config = dict(
    model='sound classifier',
    hop_length=320,
    input='log_mel',
    targets=['voice'],
    avg_pool_shortcut=True,
    widths=[80, 128, 240, 416],
    orthogonalizer='newton_schulz_5',
    warmup_steps=550,
)
Rows from block 2 of a small sound classifier, named by matrix and row number. Rows with one number belong to one channel. Each number is 500 + 40 x the weight over its row's rms, rounded and kept within 0 to 999. All counts start at 0. Numbers have three digits each. After the name is the row's rms in percent of the matrix's.
After each channel's rows are labels from the 100 clips, of 14848, where the channel reaches its highest value: "top examples" is what is common among them. Only what is clearly more common there than usual is listed. The data: short read English sentences (LibriTTS-R).
# convs0: first 3x3 conv, stride 2 (model.blocks.2.convs.0.weight, 240x128x3x3, each kernel summed), inputs 0-127
# convs1: second 3x3 conv (model.blocks.2.convs.1.weight, 240x240x3x3, transposed, each kernel summed), outputs 0-239

convs0.199 081:503566457458472521537553474443523581498514507533439523497429550516444479556499517487528496482446439506507532531514495556447503507516458491516490480547549484478440542470484557517493462456475485470471510458480545467589513422512564567536548413497538525510454494529455485528540457468479470504485547563532524393490502504507455471561455561481451514506483565467469547551490537451531467488617
convs1.199 105:446519464473551472458471538497471444495509500428562600462461455491449432496494435493511517529519468463496474538464524501473469456485400555596437519465491472466460497528518492512488547473520524478456491567534482410475512520515471444469531468526479512490468500474471439491486497539516485390540534485455459438526522478570505491493557433479489460478489503526399481479473497446498476486464436449520538496433426513434481488564508496477466503450471559471549514505558495458458534531485545503549507548490451489473406540478525515483579505496522398528448507428477456457515383516533442523465477478439551552564539512583516541530563535537512570474480540539485509495441464527495541564466516505533471546493485484500526531441548510544528
top examples: voice: male

convs0.4 104:470550471490489491535490518449454506503519499460449531509509499479390495490491474487508482458452535441519482417496456437467509572458441445473454483453530427510445514522479497415489528443436457430448550452520465477507501512522489485491522508509439426540448468487499505469569442481461499491460458441439474451444505444489549476469481458516591473473444470412554511532502504474426527513444
convs1.4 097:420488505474490484573487520519430544492514518579475433449452491451489535535573437507464497559512464476497566411540478541510470480472481531521463444457439524478534545456420478486550479517493523459443461501463434503463463455481494478422536503552528523569559450508446431490491498483489455539563468538540536558524476506509552505476520460455462518477511452542477552471399473550493489472556515527551492440507556497560508545577538511547534460458474513499470528496533508506476508454513539577518544519430456499494502475525479439489459422517494535500477471510447482544515467480552469520566541602481526471454533424457498510630510525488418497509467507511541444583515480506500588445564466513486505539511484500447529462504456462466491
top examples: voice: male

convs0.232 098:517531493521468487516421472500458477512509506438570564527536451477531498496460541493519533488524488533519501512501567537488494533486434591476505465474497511517486507466457476450520428491455464505387507529522476526542464525451499513557518497537489496463490524584599396524486451492419475492376523520457516466448505515522498499435524478504517498507546567621524537480496524530436446511515
convs1.232 091:610446478499535484427475507474528459468553472535533529496514501533453469409451545556474471553488491446587473461497545478439499453495486469519440560486490489487521479451515568500515472543471572489525495491552408497515506413467512503529430511455531509538472488561513530498458458503534528507454460471527512455533477549497462495472541463529509476508466499622547502518507513473485474513510435490526435560524475429448513467545496582506479514456529470448584513513471515438576504472523514491482508508533516456563465537512546493553469486467515463541433533474525490507549511554489506505456524487483493360460554548519514513550548565556500485468447452501489428494415466542465583518482523421464465417482450484474470461545429519481527
top examples: voice: male

convs0.35 099:497533457561541486503570484542497495479547520566465461488557486435501429503557530579594526454510537543524516459542562495481427525439516513552506514568509408523470478536452480516488455474494498553611509515457521577435433554520500522493479520488460510512506589472474524544453508512498526501469537483580488513433534520524545516505525471464521469560495513539501451546462522515580492486545
convs1.35 108:471491446521554540493492513550435526510497488491439524470593521513536480448600488457483466457505468504515512560470471483484467481542576491513560471485501530488471445488511461592437520445461508452556492522503442487498503542548558515608508486428434484543518521533474529509503495454510466510520523572483487538477488515473474474484383478455444500476444407549469455478469463471457464452483487542485424477505482413565475468410485457491573545492468492466491563426489524499530445460483526493419503523489507470489481520524456470517433553505496496458556514484473468493474532480485521461480355464518440446477532502461459507615471538484501490529487444476489540473476436486532502484521516560498494503524451498464579461563521439504443
top examples: voice: male

convs0.210 118:527515471432462469483464459434513536554455436491535570458468520496507407472489494522491518555466464475559471438481469519503554511480503437524520496550524554502550502529551460400480522462406551574563497459520455499439544517469562487555493440531571501500548542558431482503503513449494481417566554506475517536525524466481428503519514514484459513505513442517481471485504436463505485429502
convs1.210 103:455524540500479461507480474514565452448478497504446447586480505415516423550494539539460500443459483482461576560472508510531532482540555477596598485531476467461542502510470511470530486562517525494512458489517510483477524496531487508519469552506457442518427452517472418542502543530469467521483501507494449461500539459506508554453569526449498412575544475446473528414473505450497497454523538412467497546502527531440519384487514587490538501562544537506436474570484539533477538506486499486480517506492490492502542543505499531526590491547576497486509478431519509510446596508458519513494443530548498508474433438527507484517508539541462508503433435493520461454557484452457415533495501497468457542525474517502434464600527443527496
top examples: voice: female

convs0.230 093:504557505567513473448472475584548496502576491474522468481589526501482530443553412448484487514516486509483455503535444518500508474477481465466496428421481501464528474528464444498493513514524503562465526402497473434517471483472458498370509493510511460583545480459531527524467524441476444443501507527524452518416477536538458450444547495541521442534515461432516477502512452494445447518496
convs1.230 090:483523526485452524501533539561519552503442599491458419411563491497542538544484497543520538506515568465488466517477493554478506452557427510598501448487529531532532557518545463514505450450529457557525540540455512380512456564517503564452511509493489490509585522527495511488507430461520604481478528482492514502572556458472523523469469537459479476571508503460460489467523503587472562514486441479479546553424444498542514397465482482449564547458461491478426520491520569546519555514507515539506468496449460487463477454426537454444539434547558590513487515511565541518527471550498470484494536505524461517437529514520450492534441485525502555514498507480435504515488505491473451451486523474541467584542521509487504539520472470499464
top examples: voice: female

convs0.79 104:509488496509490512502512479467526496475431456490490487466515483512472488505476478503477475468497476489441480505509466434499455510497466470466380468552449517501500527468456517491485459465511400495546498432468482626483410511523536497563355457507470542522531493421482419463484476532523536517503502453456481505514575512509537517555510513503561500517555504581513538500484552500428518538403
convs1.79 099:482513507436510458518537507478437443473444508452488511471493517538506518458529489546519493500610462480381459561512478516538521459511497526522462496532508487463549483469521484477474512513485505457458474495595582473492493490589439461459480491431501636511537476508509515507490472451458507447503544401523529451472467494521517515452559540473527484482459550475516475528473490505567510449514515504488464468588565467480477593463518444493547488501552476466464525467566533492469565476546552554474526553507501468512434458498551500488527455496453517465451412540494508517584558504514457507426546611524521475492442544513552531610537526475470490549511424477488469504451416481492461479529458500458511541540465505479492512538536447517552
top examples: voice: male

convs0.225 093:492493547483555556504467513471463476460539490487459463470505519495473414409520392461552515548477492531529569580520528524534540550524485463483529499509452534482487484542508553528496489548512450441509460479415493522488450435473507505542449549503598558441552546487551467431413511495503504488501415461454509431483500558515471529502526480462565484467439516469491517503470485490538559483559
convs1.225 117:473494489578534566544442419471494534466451514451505509546565503475502486486518555533525495470427453511516459549465520478474535510490499543496550550441508479501539527496472469513491497475483623498564475526483496435499503549510516509585457470450450452506515513511481449549509440494487447507524553493564511515486473485502469423544459495463498454460533467445476507488450545519518450435444476431445508504469511509510453424500499526459394520454531557561513561496430521527525540481509504521429533528517532466506514514485444529549499511536576529419522519541477441546495519548461455474508399497557444476470460512547482455398472513464534475509516482521510521601452488424513414503462544552518497407552526500503476445437410502488522
top examples: voice: female

convs0.133 113:402457476544453522480510540433502485535474508521479486520446467462520465510506419472520518508555583519474549414470479550524445514454533442515434370527523423522513450526534490564506528438433566512461481477461459488476476543550492490482467520476521495478413496518533515505542443544442521479518541548483445511530537489500475519489505519555590442471454506428476503494463520437519489509499
convs1.133 114:506469477450446506438497481480439485527487479472478481431486468451517482515558460483567437498506485502477522470452506519546484495460557471499468403450510461503570522464486523471504519468491535505509494522427541444484527451519461545490500471511440504516481473377455545433455552506493503480540494552463419568440491525405510462561561522496549488488544452529433434493477529494419586517550485553461435478429484403444522477509448425520545512564588438521501479499542473478493483509519536518536559502597498537506527452483550446495546462475456466535487465532492522488488498491542502525520458479490582470542505544435485483507507471501530475501481383461507619498500505500522503495490523509494495549453429405473535493510470476450490
top examples: voice: male

convs0.100 101:487470491531454504543542483507487517491519487511562433561523583470496521484628484411526479457446490518577539526474466456540530474454480456511494522494490455397498459492476524497505486570490505489433406514483576531509446505511460505468438515500508473552529620501499441437444582459444542481452534500464468544499495484544514518448481449495483433509494480464529507500522462494534505483460
convs1.100 106:525477434486610506538496524510464455533449485425541467498510530512485484445497464455531477453493515489511484633454526436455419525566442527462495580537548508543528463516507590501480547404537478481575524461539476525554567453477520512486526480412442547466411569509484479490446509455473487493441584552548535518507470492440506493499490494491504500468484527499459538467482493459453475474521516495514506435586537476482503511490512489496531534458504496501489481452476565431474528500467599460467393452519500448446557578519529481514523504502500482496495462482518418522569508514543467468433423483520476436503530524545529465533490526422507508504455457470449489492456512440489434500530540548530427547531494520548535527535499469516485
top examples: voice: male; the word "you"

convs0.226 093:460512486476550573507585427456491571491485426510543477537551596561494484474511490500503432503516538538494538525542524486527487562508491558455563560520515494516468518562489495439550504515547467555512497434519523505509458515480450460547498531490474512492448386510494490468588526463481476523549496409466466583470553501482535518556528513550455507534493530529479539490507565452474588508474
convs1.226 096:426494518608533520486497503418557503567489484411438530534565531422507434518486486444482525513454459507559484503517490429483505451454473463442563558485497504559439481542526473496490463549527442514534409583484448454424480506408496515495447497509538518458455508459561463514462502481488465478487440440491511558569498529473436531506447474492456441493472460474555507550566518493492465482521574515526479449540525463466420519562487473469462393503503509483518518553481529524499548568554499454494506531463503506497545539508511439532420482544527553503481536460404478570457524528466561474465533525483490520510521501482498501579493506542517524563486522518527462531463486467473507421563455542465489494455518509483465463401524500506486
top examples: voice: male

convs0.37 104:498502434489573547485510475515488538441513607522487444552538585541495437506603503548447476470530537407505537535514522457504486466486509462496646455539507498479503450530431566470521527532458541510444490563513519514537462498531526537516465502445543464516577509489494456476529534471506497500475469550562549480494477485511578498463487500493487475512462467451507487530441558459558476474480
convs1.37 083:508542513511585491526515488531437431513476449492493524457523561495487510486532549539533462469491512520576451524453434488538442505460524490428502546514558563494512431563509507549446478560506469513548435502511496574522524495513472452452505473481465498527511516537516466518486532435452455477440399506515484547418435484512529386501554464479431458538513511461478471554479470419494462537566482435422519488511508531544546439524536505544527505440497566500549545430497496452525457457454532507530459528559489533418537483465451472558532566487524477518520517522480459452540549504429451503501524508463536449500566494529480481589480522520523556563388452511561465524509461581474538514502532515546455493459502489452512489451518500483554
top examples: voice: male

convs0.209 111:519505424457507513527481479465498445474561481506493459463466563529496589526492503463483572607594436519480503497553431491521508505563492469524464452468552450428504479481475492496537535519484485504534517513487424406565488502425541468525470450548509448484430457518494488503480509510544531527535511559605478414499489559512459502544506476554457504497492507450504471525501452472536539499576
convs1.209 093:489510559460557461466453483500482561466494541488518496514477481506466454523520483416482491492451468539408491535483444492506529534556510504576471495562526495466480453527460508440451557437478500449538543467555585451527577523560433532546472430504459466497476520547603477483444447493560491507509543493501464460479490450560443483474491489572550463457492513473501461417419489499525509513520522465490507504451458507445548464480486498443472481436478499489512446499496586508498491473553542445477510530526530503486535442531528536422530432464451542465483494493522476477446475483557470584560494557449518597503500525435508475421418507505509413438492544480523550475504532441506466494535553450567450551546545484591502545496500511508492
top examples: voice: female

convs0.43 120:500438443509532564498524507518507499501540527499527489483542499493531492452448464555478462516514473524487475554529490447592485582483514495450428588447488550534552494538452580460513494509532488473550519452506527532444462523486482498549397515466433498428525544470525502497561554548580445471539476492476472498466491432474542486535497497490555609499444547541441574540462532484526528486488
convs1.43 108:480445485522537436531523423454520467547514454455464531478510481440482498445421501446484423558522493461457495493482492449493475496530549471420512556499486486483506459521576473500426502587503531458515517489499497499538501413527487461558502463484443584476503499525497451482520478477511524531500428422528534575478458512551520509488503533497457539500473498533504508555522489445537485427494455515534463521555549486471529611505455501509461417454540512486498498525504507538459463477534414420468491510474508516455532500583441462581472601511483521483572488486437501470529614468477460472519447517498463531503505458476464516595471482574402468572489472499486441456541457550511509477558423508456485473443513477435493491481463498474464
top examples: voice: male

convs0.156 101:446487456485516522579496435485473486568471423502602515483458478520522477503532416498525475470551518605426474494467541489480549413513499450495398525531503483540505547519510482497507440490489440470524475514495500508466543430454494501543498431490455543478491504505489466520480530574555492475528432537483511510546490449528415453554483475569474539518539481496548489448520521580505577523491
convs1.156 081:496493519512472548590448564479468542528375533582498532560480442470539474496492493479474505512545540495475522522519552480464437450479429529443529470538458490553499562534501474513494493528516439503446511511503492488485513473480506512476463415466464470533541467510466469489495566466476502449501480493447459533451429433479577511564461473444477499446514457489422444447500548489476466465544499496482541498503540533511531412542484485514527550530477437465506438504444561495579509564480520557564503558535502521472460570527519579554547547515544495494542513469515552545496465513580507518424511466504461436519533476586463467471422483450523518518514528488499479497453449558465551438517491512450568528532444448434458480465528530595459
top examples: voice: female

convs0.63 093:496486515541512531508462483459452537488528532472607484494505469432507560511497488509487489484546555425478458486454459520481457474424476471499465524547590497506470473481569557445511485539494503535474456482489516527470453494538467469453508437491452553481494393529513455464610490508410464486485546437529521477527518430473510520491545422450456463478473505456551616474536475519502521460523
convs1.63 099:538487509506467439432549525486487498497435495496536452421566499509480470482519448453578551558479511502519542559440431456465506390458550481480537476515521534512510538505459564492526541451458486523508455427461522493492484521472576581564453510429476487461520510554516457514469507521551459467545449540566520469511568509516521495435517467449539456507490445462511475540473458565430503426490501498460465440505501481555504514521478488587454492488539483492557521501462532513505506492491495516506461483521507515484543493521548549571499490514537505514496460480462452539492599512537512505564485400542469501549569528411494519538497522566527482509476467414542539478461495498490622492462578461524488503505467512529510408489363487494487
top examples: voice: male

convs0.75 088:490488512488447461530522461588477491439488480487538522507570492423494513477531530451493463447480450424489507419545522457519424529539438480479492494543465524471400491503489423520554538503461505483456483498469523514426552496463470542505529480459532471411461547476468478448461520462506454511470525454470426507442519418489534534564533453429480558519442460439493499516523513491450430508458
convs1.75 097:520479461479460475459525478467523511567499514573569509522527473525574435527452521505469508493492522445467524617506478483432520523528465490519498451508481520529432463420534522590513449519499493481525520517522521467508517467583547495467480518523519458567429406526565508535466524498520453479525436489486507474526463466535502512486480487510440530498560474502477522526568513515541458480529517513509500556414476499535465516514548497485567462487478449438423444464505509578527615498502495493451457462559416481487530519502511478544474417569522518475564527452571490483535484575504497519480499432434481529438489481537503519454516456545518481550479460517467415482527494551465497451518522501490558588551573490438504439466563448608498
top examples: voice: female