From a checkpoint of a small sound classifier.
Model: 6.87M parameters, arch preact_resnet, norm batchnorm, activation relu, widths [80, 128, 240, 416].
Data: trained on short read English sentences (LibriTTS-R), 26041 training examples, 109.1 epochs.
Rows from block 2 of a small sound classifier, named by matrix and row number. Rows with one number belong to one channel. Each number is 128 + 32 x the weight over its row's rms, rounded and kept within 0 to 255. All counts start at 0. Numbers have three digits each.
After each channel's rows are labels from the 100 clips, of 14848, where the channel reaches its highest value: "band" is the frequency band that holds the peak; "top examples" is what is common among them. Only what is clearly more common there than usual is listed. The data: short read English sentences (LibriTTS-R).
# convs0: first 3x3 conv, stride 2 (model.blocks.2.convs.0.weight, 240x128x3x3, each kernel summed), inputs 0-127
# convs1: second 3x3 conv (model.blocks.2.convs.1.weight, 240x240x3x3, transposed, each kernel summed), outputs 0-239

convs0.28:151057122094096144104155154121106116142097141146064127143073108061123089130099103137134093131062140070117141129140124139131098106111115151116200137056107170126055165127108117144101170157158146183107122103144099136127133130153147134129082156116156124155077115108084116107131116186101127069056097175115168174105074051144150135115130167088077071115111084125122095115165129074137106132085
convs1.28:174112151100113116115121105164091139115095164145236123163136140142170141127136172121073142123126137144137083196140100123109115105119065164113132082160152114143138167105109114168134040096167143085133180091138113129149135113169114104139097118121116160136160155114110139107200100191145182120105151136118124096187171087151112128115154100140138153127121151160109162147117134151138132183113113140111140118155183118080056179102164152130140138077135116150123096110164081153140227185147166135118188094194141170121067106135079151123119120125193101135157142169120146137142204195138090164155190099126054088080147186129131125078100138155102117145104171147084036168144118135141093141065129124114103150135130082098128103148116095102144
band: 4000 to 8000 Hz
top examples: voice: female

convs0.73:130088132091218150129131116168157142127154135135170108131121110062119165094193133179085140196131204119093114154148120092104116156099152122140048105224148103123124163155181101119120155143112143111137166089134198202096145134179127132102109087116164151110129113175113071102112172118128089074120112085146143148110102117144095137080172140100152109142126150113154143118128082125190135126122
convs1.73:139116134162169133140166159188102139099092162105082133104182104209094123110134093119177145149153143150093142185119134141140169080099168128042178157131153140122088119092127140113104167073112117141115059110108086103149159149152164133181135104054085109116091158133121137172144184073104123153103139144142076144141107191088164145090139109094092066153078118069108117155108086137137122080143090127124069111169116072146106097099079090186166169193141086122143144118119127109078145126127122131150130161169096138107122106144132168134113165149183150194166103086113151090069098084152140122128091098132061098129197178078141152186115102152145061125151151095177147157076107115102169091113107130150109099110104096115140118156138130143086
band: 250 to 500 Hz
top examples: voice: male

convs0.173:175122075098091097110060101082117192080128097159179145129102090109086144113142098137153117121112149124168134109144117092095159155104118117150099127255129151099159187137045143122103081131096142168122155097137132098156136071134081102150175122080104157103113175132116149105152094141108104148140141099147116108112100141115145118104141092086093102102121166149149073139131146101211077105097
convs1.173:104199134087121153204149168148071152091132069102161157145062139091115169112158112176127087180117096098121157171093160133145099068113088174136068029133133160180089141092119131113126114071134120101132174132161100104134101124120168081119119095145121140123109131156091109085127067153118082124132120161088126196135111189125166110147093113099119142105119109147121090089107144104063103120087134124140088128172087102114115168102125142160121136148100061084134194141099163122122123136178118087082114082133119177155065192097134137077157156066110121145157115144129156107166143134093123085104115148141126088114162140162126126255156090093110143139064122101137099150085142149147165131088184088113143173144128117111144107111105154160140
band: 1000 to 2000 Hz
top examples: voice: male

convs0.157:153167165154000128174129127107118118161109170124191157129097125128150121191121127154135148124158152120111095106102076117132127135154070083136065083114083175149146095091136116169105125137098157087144139101156078062132062108146126105105121124165100141160198121139099080140146127121175127070116133162134128089134135113120167144147148187127140116070108213152121172084140152142139119161132
convs1.157:136159153118144143065145137168118063060127120153169132118135136185046129094079056106159151127214140180183129150060134116167132162115194073134190126123107113107150077138117160105119108140109133151138125138129158149160177123148096132103106154099169083140172153084062156130109086137101129134099111137094174116063081154151106113115101178114126093127112184098121118091130067133157145140130134117139111067089138152132158071137124082081135136077101179125119173090174103091128072079161114174114081111095124131135100120156107133124108184101126052094132156125107156120124161156113190146104110121122157118128098110117148135033159211109109145100127103158147177079101126131163113144133178129183063138142118104179122105163105115141127
band: 1000 to 2000 Hz
top examples: voice: female

convs0.30:148099133160150092057132112103172132142124156133172119105157131093115133140099255135149157130109107085136137158093053105231111115099099097110120127175176091113115161148093128152132086106128093116150084121135137123124126157160102109146124124104097120123172177134144129052137119151082129073140154140165129091067171151158170117066143166106160138154123133113117150123152107117081167131164
convs1.30:115102098097057099120166145164126127102072143064131102097108111147147102037116070125082071146151136149042181163094162060151149107142138074162080074167077165106143097072131170107139106073043084118156137098150126123099123143130156124150113142139112155092096127134114116106155144101120094091129175176160122168159142138111110120131112085149113093117143126168106087119129106127089157118189104124068106106148119137090167132140129130140128136090164091156155154041134134117139105085119120110103140101138067126046123188138078095092152157136103103180153090117137149084142178099177091106118138166099072132156147150105116110092202139122095170117114090087117178115064125104128126154086118096175073161137117130127136151150140177065128
band: 250 to 500 Hz
top examples: voice: male

convs0.236:131064088098160189079168104161119155158191135127143154163093155105193114139153062163142146121076069151129138129153129103088109128133118140126188132187101069098141141102089100130143146154098189132110134141133131118147113153081147171164191092081112114125121088144145206082084113117099154075137081125092113073106149134151131127150079150143100137170087077175115101143165136117115086091098
convs1.236:114177153152133136098167078133122128156155134112066143104119127141085099101107127140110074166150151186098073128135166187051120142078125188074124111162116141132086202103100141140110125075106135079143142138173059062074186119062109096103093145130188096084150079151118152122189137069132132082117147097156078131167067093125111170160148127145156072153067146178146164131155164134136117109119102123172157124137095085107135118177161126075124192107184153089125153100136129135082123164145190079136175119131071140097097153086142096145084134126138091201075107130133122123064109132135085165136105127160114176134158110150131135138087130069110155145139141153132097083100125141137098110117059121094157140116145106179126100110166091126130
band: 1000 to 2000 Hz
top examples: voice: female

convs0.107:155140148111169172125174145103107173115100157134117120105073162149141125147107092155159087130142151096113056170127221170133141078053115138135148153099135169100079108109102168150124127131120163133161110108114131146158120163119095138194032137147132007129137103088092145102132102082073109178107171071098145140166145075150099109138119143087111164136127117135125130117088120136140131128089
convs1.107:110129192176113114141074107141157119149111137144093105171134144055084138168189104128192139149123080124183106149138082114116102092160111166111130123093116156069158127070087125198180149150133141193122101134083090078112110129143114113108110112122155110180089107161217092153136088124152102131196141134144123131075113092170090137126177125078102137157045117111157186127132097148155106109121131101105142136116121127089140134066115176157136071077131089150116140155101148096171158150139073091120104121119189137120081049108165073152118088231144128116181159109105120128156196117058112133125118095066124138119123164158150095131153116128152139151120137168087137145150106126121136145107165133091164093129158157150109141090120120036113
band: 4000 to 8000 Hz
top examples: voice: male

convs0.204:195116094143085132115090125150143131151101088145065148112166124124146102157174151149149172136074083175131139090119226163102177178110130106112104120229181161085128100106095115112132103119099122167112106094124122165098183154085160158157092117138147152131125172139137128123118181115191118125149137152076140104151128197125190111122151111159167107163190114124131080093120185147124153135139
convs1.204:140115213158100103143050120146053103101074148085069158125135091106079137080132142094144138148075105162137079151061105170099121121098179141104155122129133151088082100115109149188098143129204135151094120140118108143134134082151132127146079098122136114116132106133123159147149123096073104151103131108103091077065055154119114150085120099101074061096079133115134108102115131084169109121133127115116171084119095093140155067110092108128127167124143086063095130145122160080168107099127161137084085156126112184088125069101129133113125191139102116165163133064079132053109137070148107087145145158122119100170135107179145129173107102122097116134056121157173126161063141167110152129144082135174206135165133103130134164133171127127107
band: 250 to 500 Hz
top examples: voice: female

convs0.153:118183142095147085134130082196116149146152135149134152093149127102143134110095133096082188115062062113149128111084146124164148045162098198148111144152093144105136094119110143156120154135098133081122175184164110129141173138129149133093104125078121099087200176117097130151136133093219139159109136171133198085169132086146170121188137145128135162109136075158144110096156117157091124121165
convs1.153:170127089066097102086181134178140071099086092109098113142105176162081109103125101159082101159124099105185096147119145120149108154111091137138098108083136123138058088127110099198105102142128087089106140135095114126126129076093140105101133111179183107090115109182081152125124137128179105153139121099150129093171076140150115141090112096146136078123137153058161120128173154139130147126163069112087158110119092070103169105173174175121118171060114108163156125107125159116127123105123122099135077087092121108129100133107107086204109148126155064093083123115085166087113129125140109173111173153162149144105193133165162148086133133136151180118088139189134123107097029154163170179140129160120081148170104190086123119159153129170047
band: 4000 to 8000 Hz
top examples: voice: female

convs0.42:124158097118102164129149140026157104113145124135162146155081090150063145073206162108067119160115151175116127162115116071115135113136106101114107127098142142129116118150157137166137190132165105177106161168132126133082201151169088104172076089158103155062111104164144148091162133163135147075171144145095106176129118149152080132115130099194146107114140161161132178135109183119177119141115
convs1.42:151135082133099093174080092120132168118096097131122154093120160147117120106097127086097213108158096144155143136147162112128152130162097166104172133144132077085117115135111139098115125116106124125145087113098071116117141179139146153119136108151029054136111082079116138101125110135149176139165150088124032148118164096065195113102098125128144119140161109069075148094170084177163112124151088106096135123095064111119065104148131171187166130151103111130131110148074098095185112078160107139170115154106143115094153102120138113116196163128147099108143100137095124151113133104236143138145111152164174132157117067105117086114189085103150157103190173107151113143179152141051152191142123116168054126108133117092108127102108146115144
band: 2000 to 4000 Hz
top examples: voice: female

convs0.147:067123132047108049164084113129101119106140107088136067106079145071084103106151134121136133115170101093106111149089111096116153098122089145115083124151078128120081123117165091108123074106067091126161131153102161122103164113100115097105070095081122101098086138100106083144059142079101129139104113134096078153142101138082144094186126123073089175154150101130114077122142096111087082115081
convs1.147:085121106132129069184122100136111093165145155069127091176123116062164156209168090100134069158134164110103150100148135110105080128191085138122124146066138143188143058110106105136123194153148115133122122115146099138113105103145133160149086132123075175127127113118085090094130103133043076139111126089087184139158152101081162159207097105105136194134184085135115136087153140143122146088123124156149157120152109127065127172130104102166182101156130136160111091108127112151108171161140034144134122124123115112146076192102122179133144110148101145077136067102077161100096167116140122081119141163126106130127130139106134138081090119150109125191109084092125143161114091144144162090217125116097150077134132057137081112107151148177101
band: 2000 to 4000 Hz
top examples: voice: male

convs0.130:109146172144133166089130113148127142097139054145077077125143183129140135141137117166123115097149118179112118121144135085182084139149128144126131122091102185145154160095116118094142153146129101143198086144115158197111087122126151110121051151120115093139069090138094156070096114095136115225070110068101143129147166167133172102099145141138108101164126032138101150124136118095055126118093
convs1.130:099141134119113079086121137110131079158163119109074077145134083133191136155120098113167121145105128093069158092145113086149113150106150089067170181110127123158132096150098151169145166125075103176136143123157188135102105050098073163142114132116073184133170089130137125193137078125109114082145101127121147124106108105096064102107097086116097225138139113142072157122156151093208173133161164164179149123190139142099128165144132126083125095104164138182121126155087099130115116120149131156076143164127134119102127078123150162110159121128188140109117117100068148097142126101137083064072193141115125091134136168138115223116121174136092140190161097086121105109107094055155077077196121145151110102123125118154135142098158131108110
band: 2000 to 4000 Hz
top examples: voice: male

convs0.69:112178119089139107038104132134112111138133120175105165114123167130084064165136104139149159152161174055097104071131163139100116134121074114116110126114191033091106093116159153126159118143091155176141115095084139171113126152165125129143185151138104095101124087114155118138074161086075119153106158062102138088121140093079170179104114119136146163160158117148079153163108123137085082134087
convs1.69:097180105087088118092237074072123071078100106104080107096175168094080134094183084139116100146139129094075074124125139172136117083160176159188107098102119138174155151088081156097148160128087157148112109121156141068137124152171116192095115099148127095108130147156115162129154123087174086109163125139119044116169109131126186115105125128176214089156133073214139098128073093168129164135149162168128114153120154104161092132086114108181146112132147142086115169075193122105132143113129146115181116101171140092100070064128163147114145103152131095135087121109146134117082104178089142121151173151127133126073182136148114100143110146087135157122122132114112108090141117080117130117113166087133129156152115196153112106151139099146128
band: 4000 to 8000 Hz
top examples: voice: female

convs0.110:111103136128147142160083112093119089139129135153155080110172100081144129131097097140129147170119106115071101151089122151167138124063127142121079178139119116104108155122202115172144117115143098116123109041141097117052100086154108144098070148089150067103103093132119057084107122128166064089174110153125138179095144145127111176123111096098138185195183132175116144099057117142130165120143
convs1.110:156038116182130124131104091127120131105085113101151157119114105111152120099087143125060161108107180132079085160106090143094104161157159126121147181131108180057122157109167104097118151108162138145133116119135156107128122067151144175125140085165183094177151126162162117159119154108131079151151117108108131131075155083151125134117204092157104168175087123091139151168191090110134082088138148115154077161139165145118077159141159191137077132126142151123165176180110174071167126141153093160088118123143152090152137065181174086110100114165101139139103103168146100206097152098070121143096132096132093216159104182113152168142125085125137090106112173098113142129155049087162072171148109154114150108154134134109148068130133175148127
band: 1000 to 2000 Hz
top examples: voice: female

convs0.98:114121164050113089104122152141123116109179094167149083119104152173132164135214059114123149102104083125115151149166140101118155132105189183139055132109126176078101123161098119166146095179142125159099195083186102119089143137181143195113124175102121166185094154056174127138101140135128168105159123112145171137108188110108111145108117146118149130136132135131145123126173110120124095175078
convs1.98:082137112120133161084144141144069164142085138102097181076107117151122070042103042144145117094136146073155117201101102098117115173131109101090179090130115188123164130127099112152108122108161086141135136143149099150133182101119147140107141196126162093161150100155198098123176135116104086135082162146092183102072120170107122106127107097111111075110100108158150099139105089053124101161109152143113150112117101120130104083044096139107176181117049150082104137099153154149157061110106136098125137103098173075130143123130127090151136150111145067103184101123119153077092127182116103165096057098079167097142144145144186140162135178152142089116131093059108132117114173130163149141127161168176191146131135126153119115151137146090135
band: 250 to 500 Hz
top examples: voice: male

convs0.23:093107155154095146137126140137143173140177116149070109144132151112155081084154094133128160099052162095157131130166133149132144121104165210158143133173096183117094185094128125123132142134134198150120113110108118059175076161091115134120179088105135124128127145127185056112129070140081133131124119179167163180097220148119142157088103162182154092132147148109141099126179086133099136102151
convs1.23:128120109123169062152187180145162152088112142118127134186060169076136131097094110173150173142153147151163104190097115130110116102105089084102145159108097124163162110164161183090164150124111081111175081123092082146146122097084138145143092112070139101156110111093127099146153146140115119083134125140116120180123154180082194147082135137103144122091098168189084112093115089096082158173164133159126128075131154097095103130136125111165109131167116105148156169190111124141157086071140123158126127156111154127111147096121140055105090166133151028153093134145087137131113138080185133163181119162127108063113147140146182079186149149144166100114161123129179132077089134145143194097115160140121079103064111208113134106163087141093159
band: 250 to 500 Hz
top examples: voice: male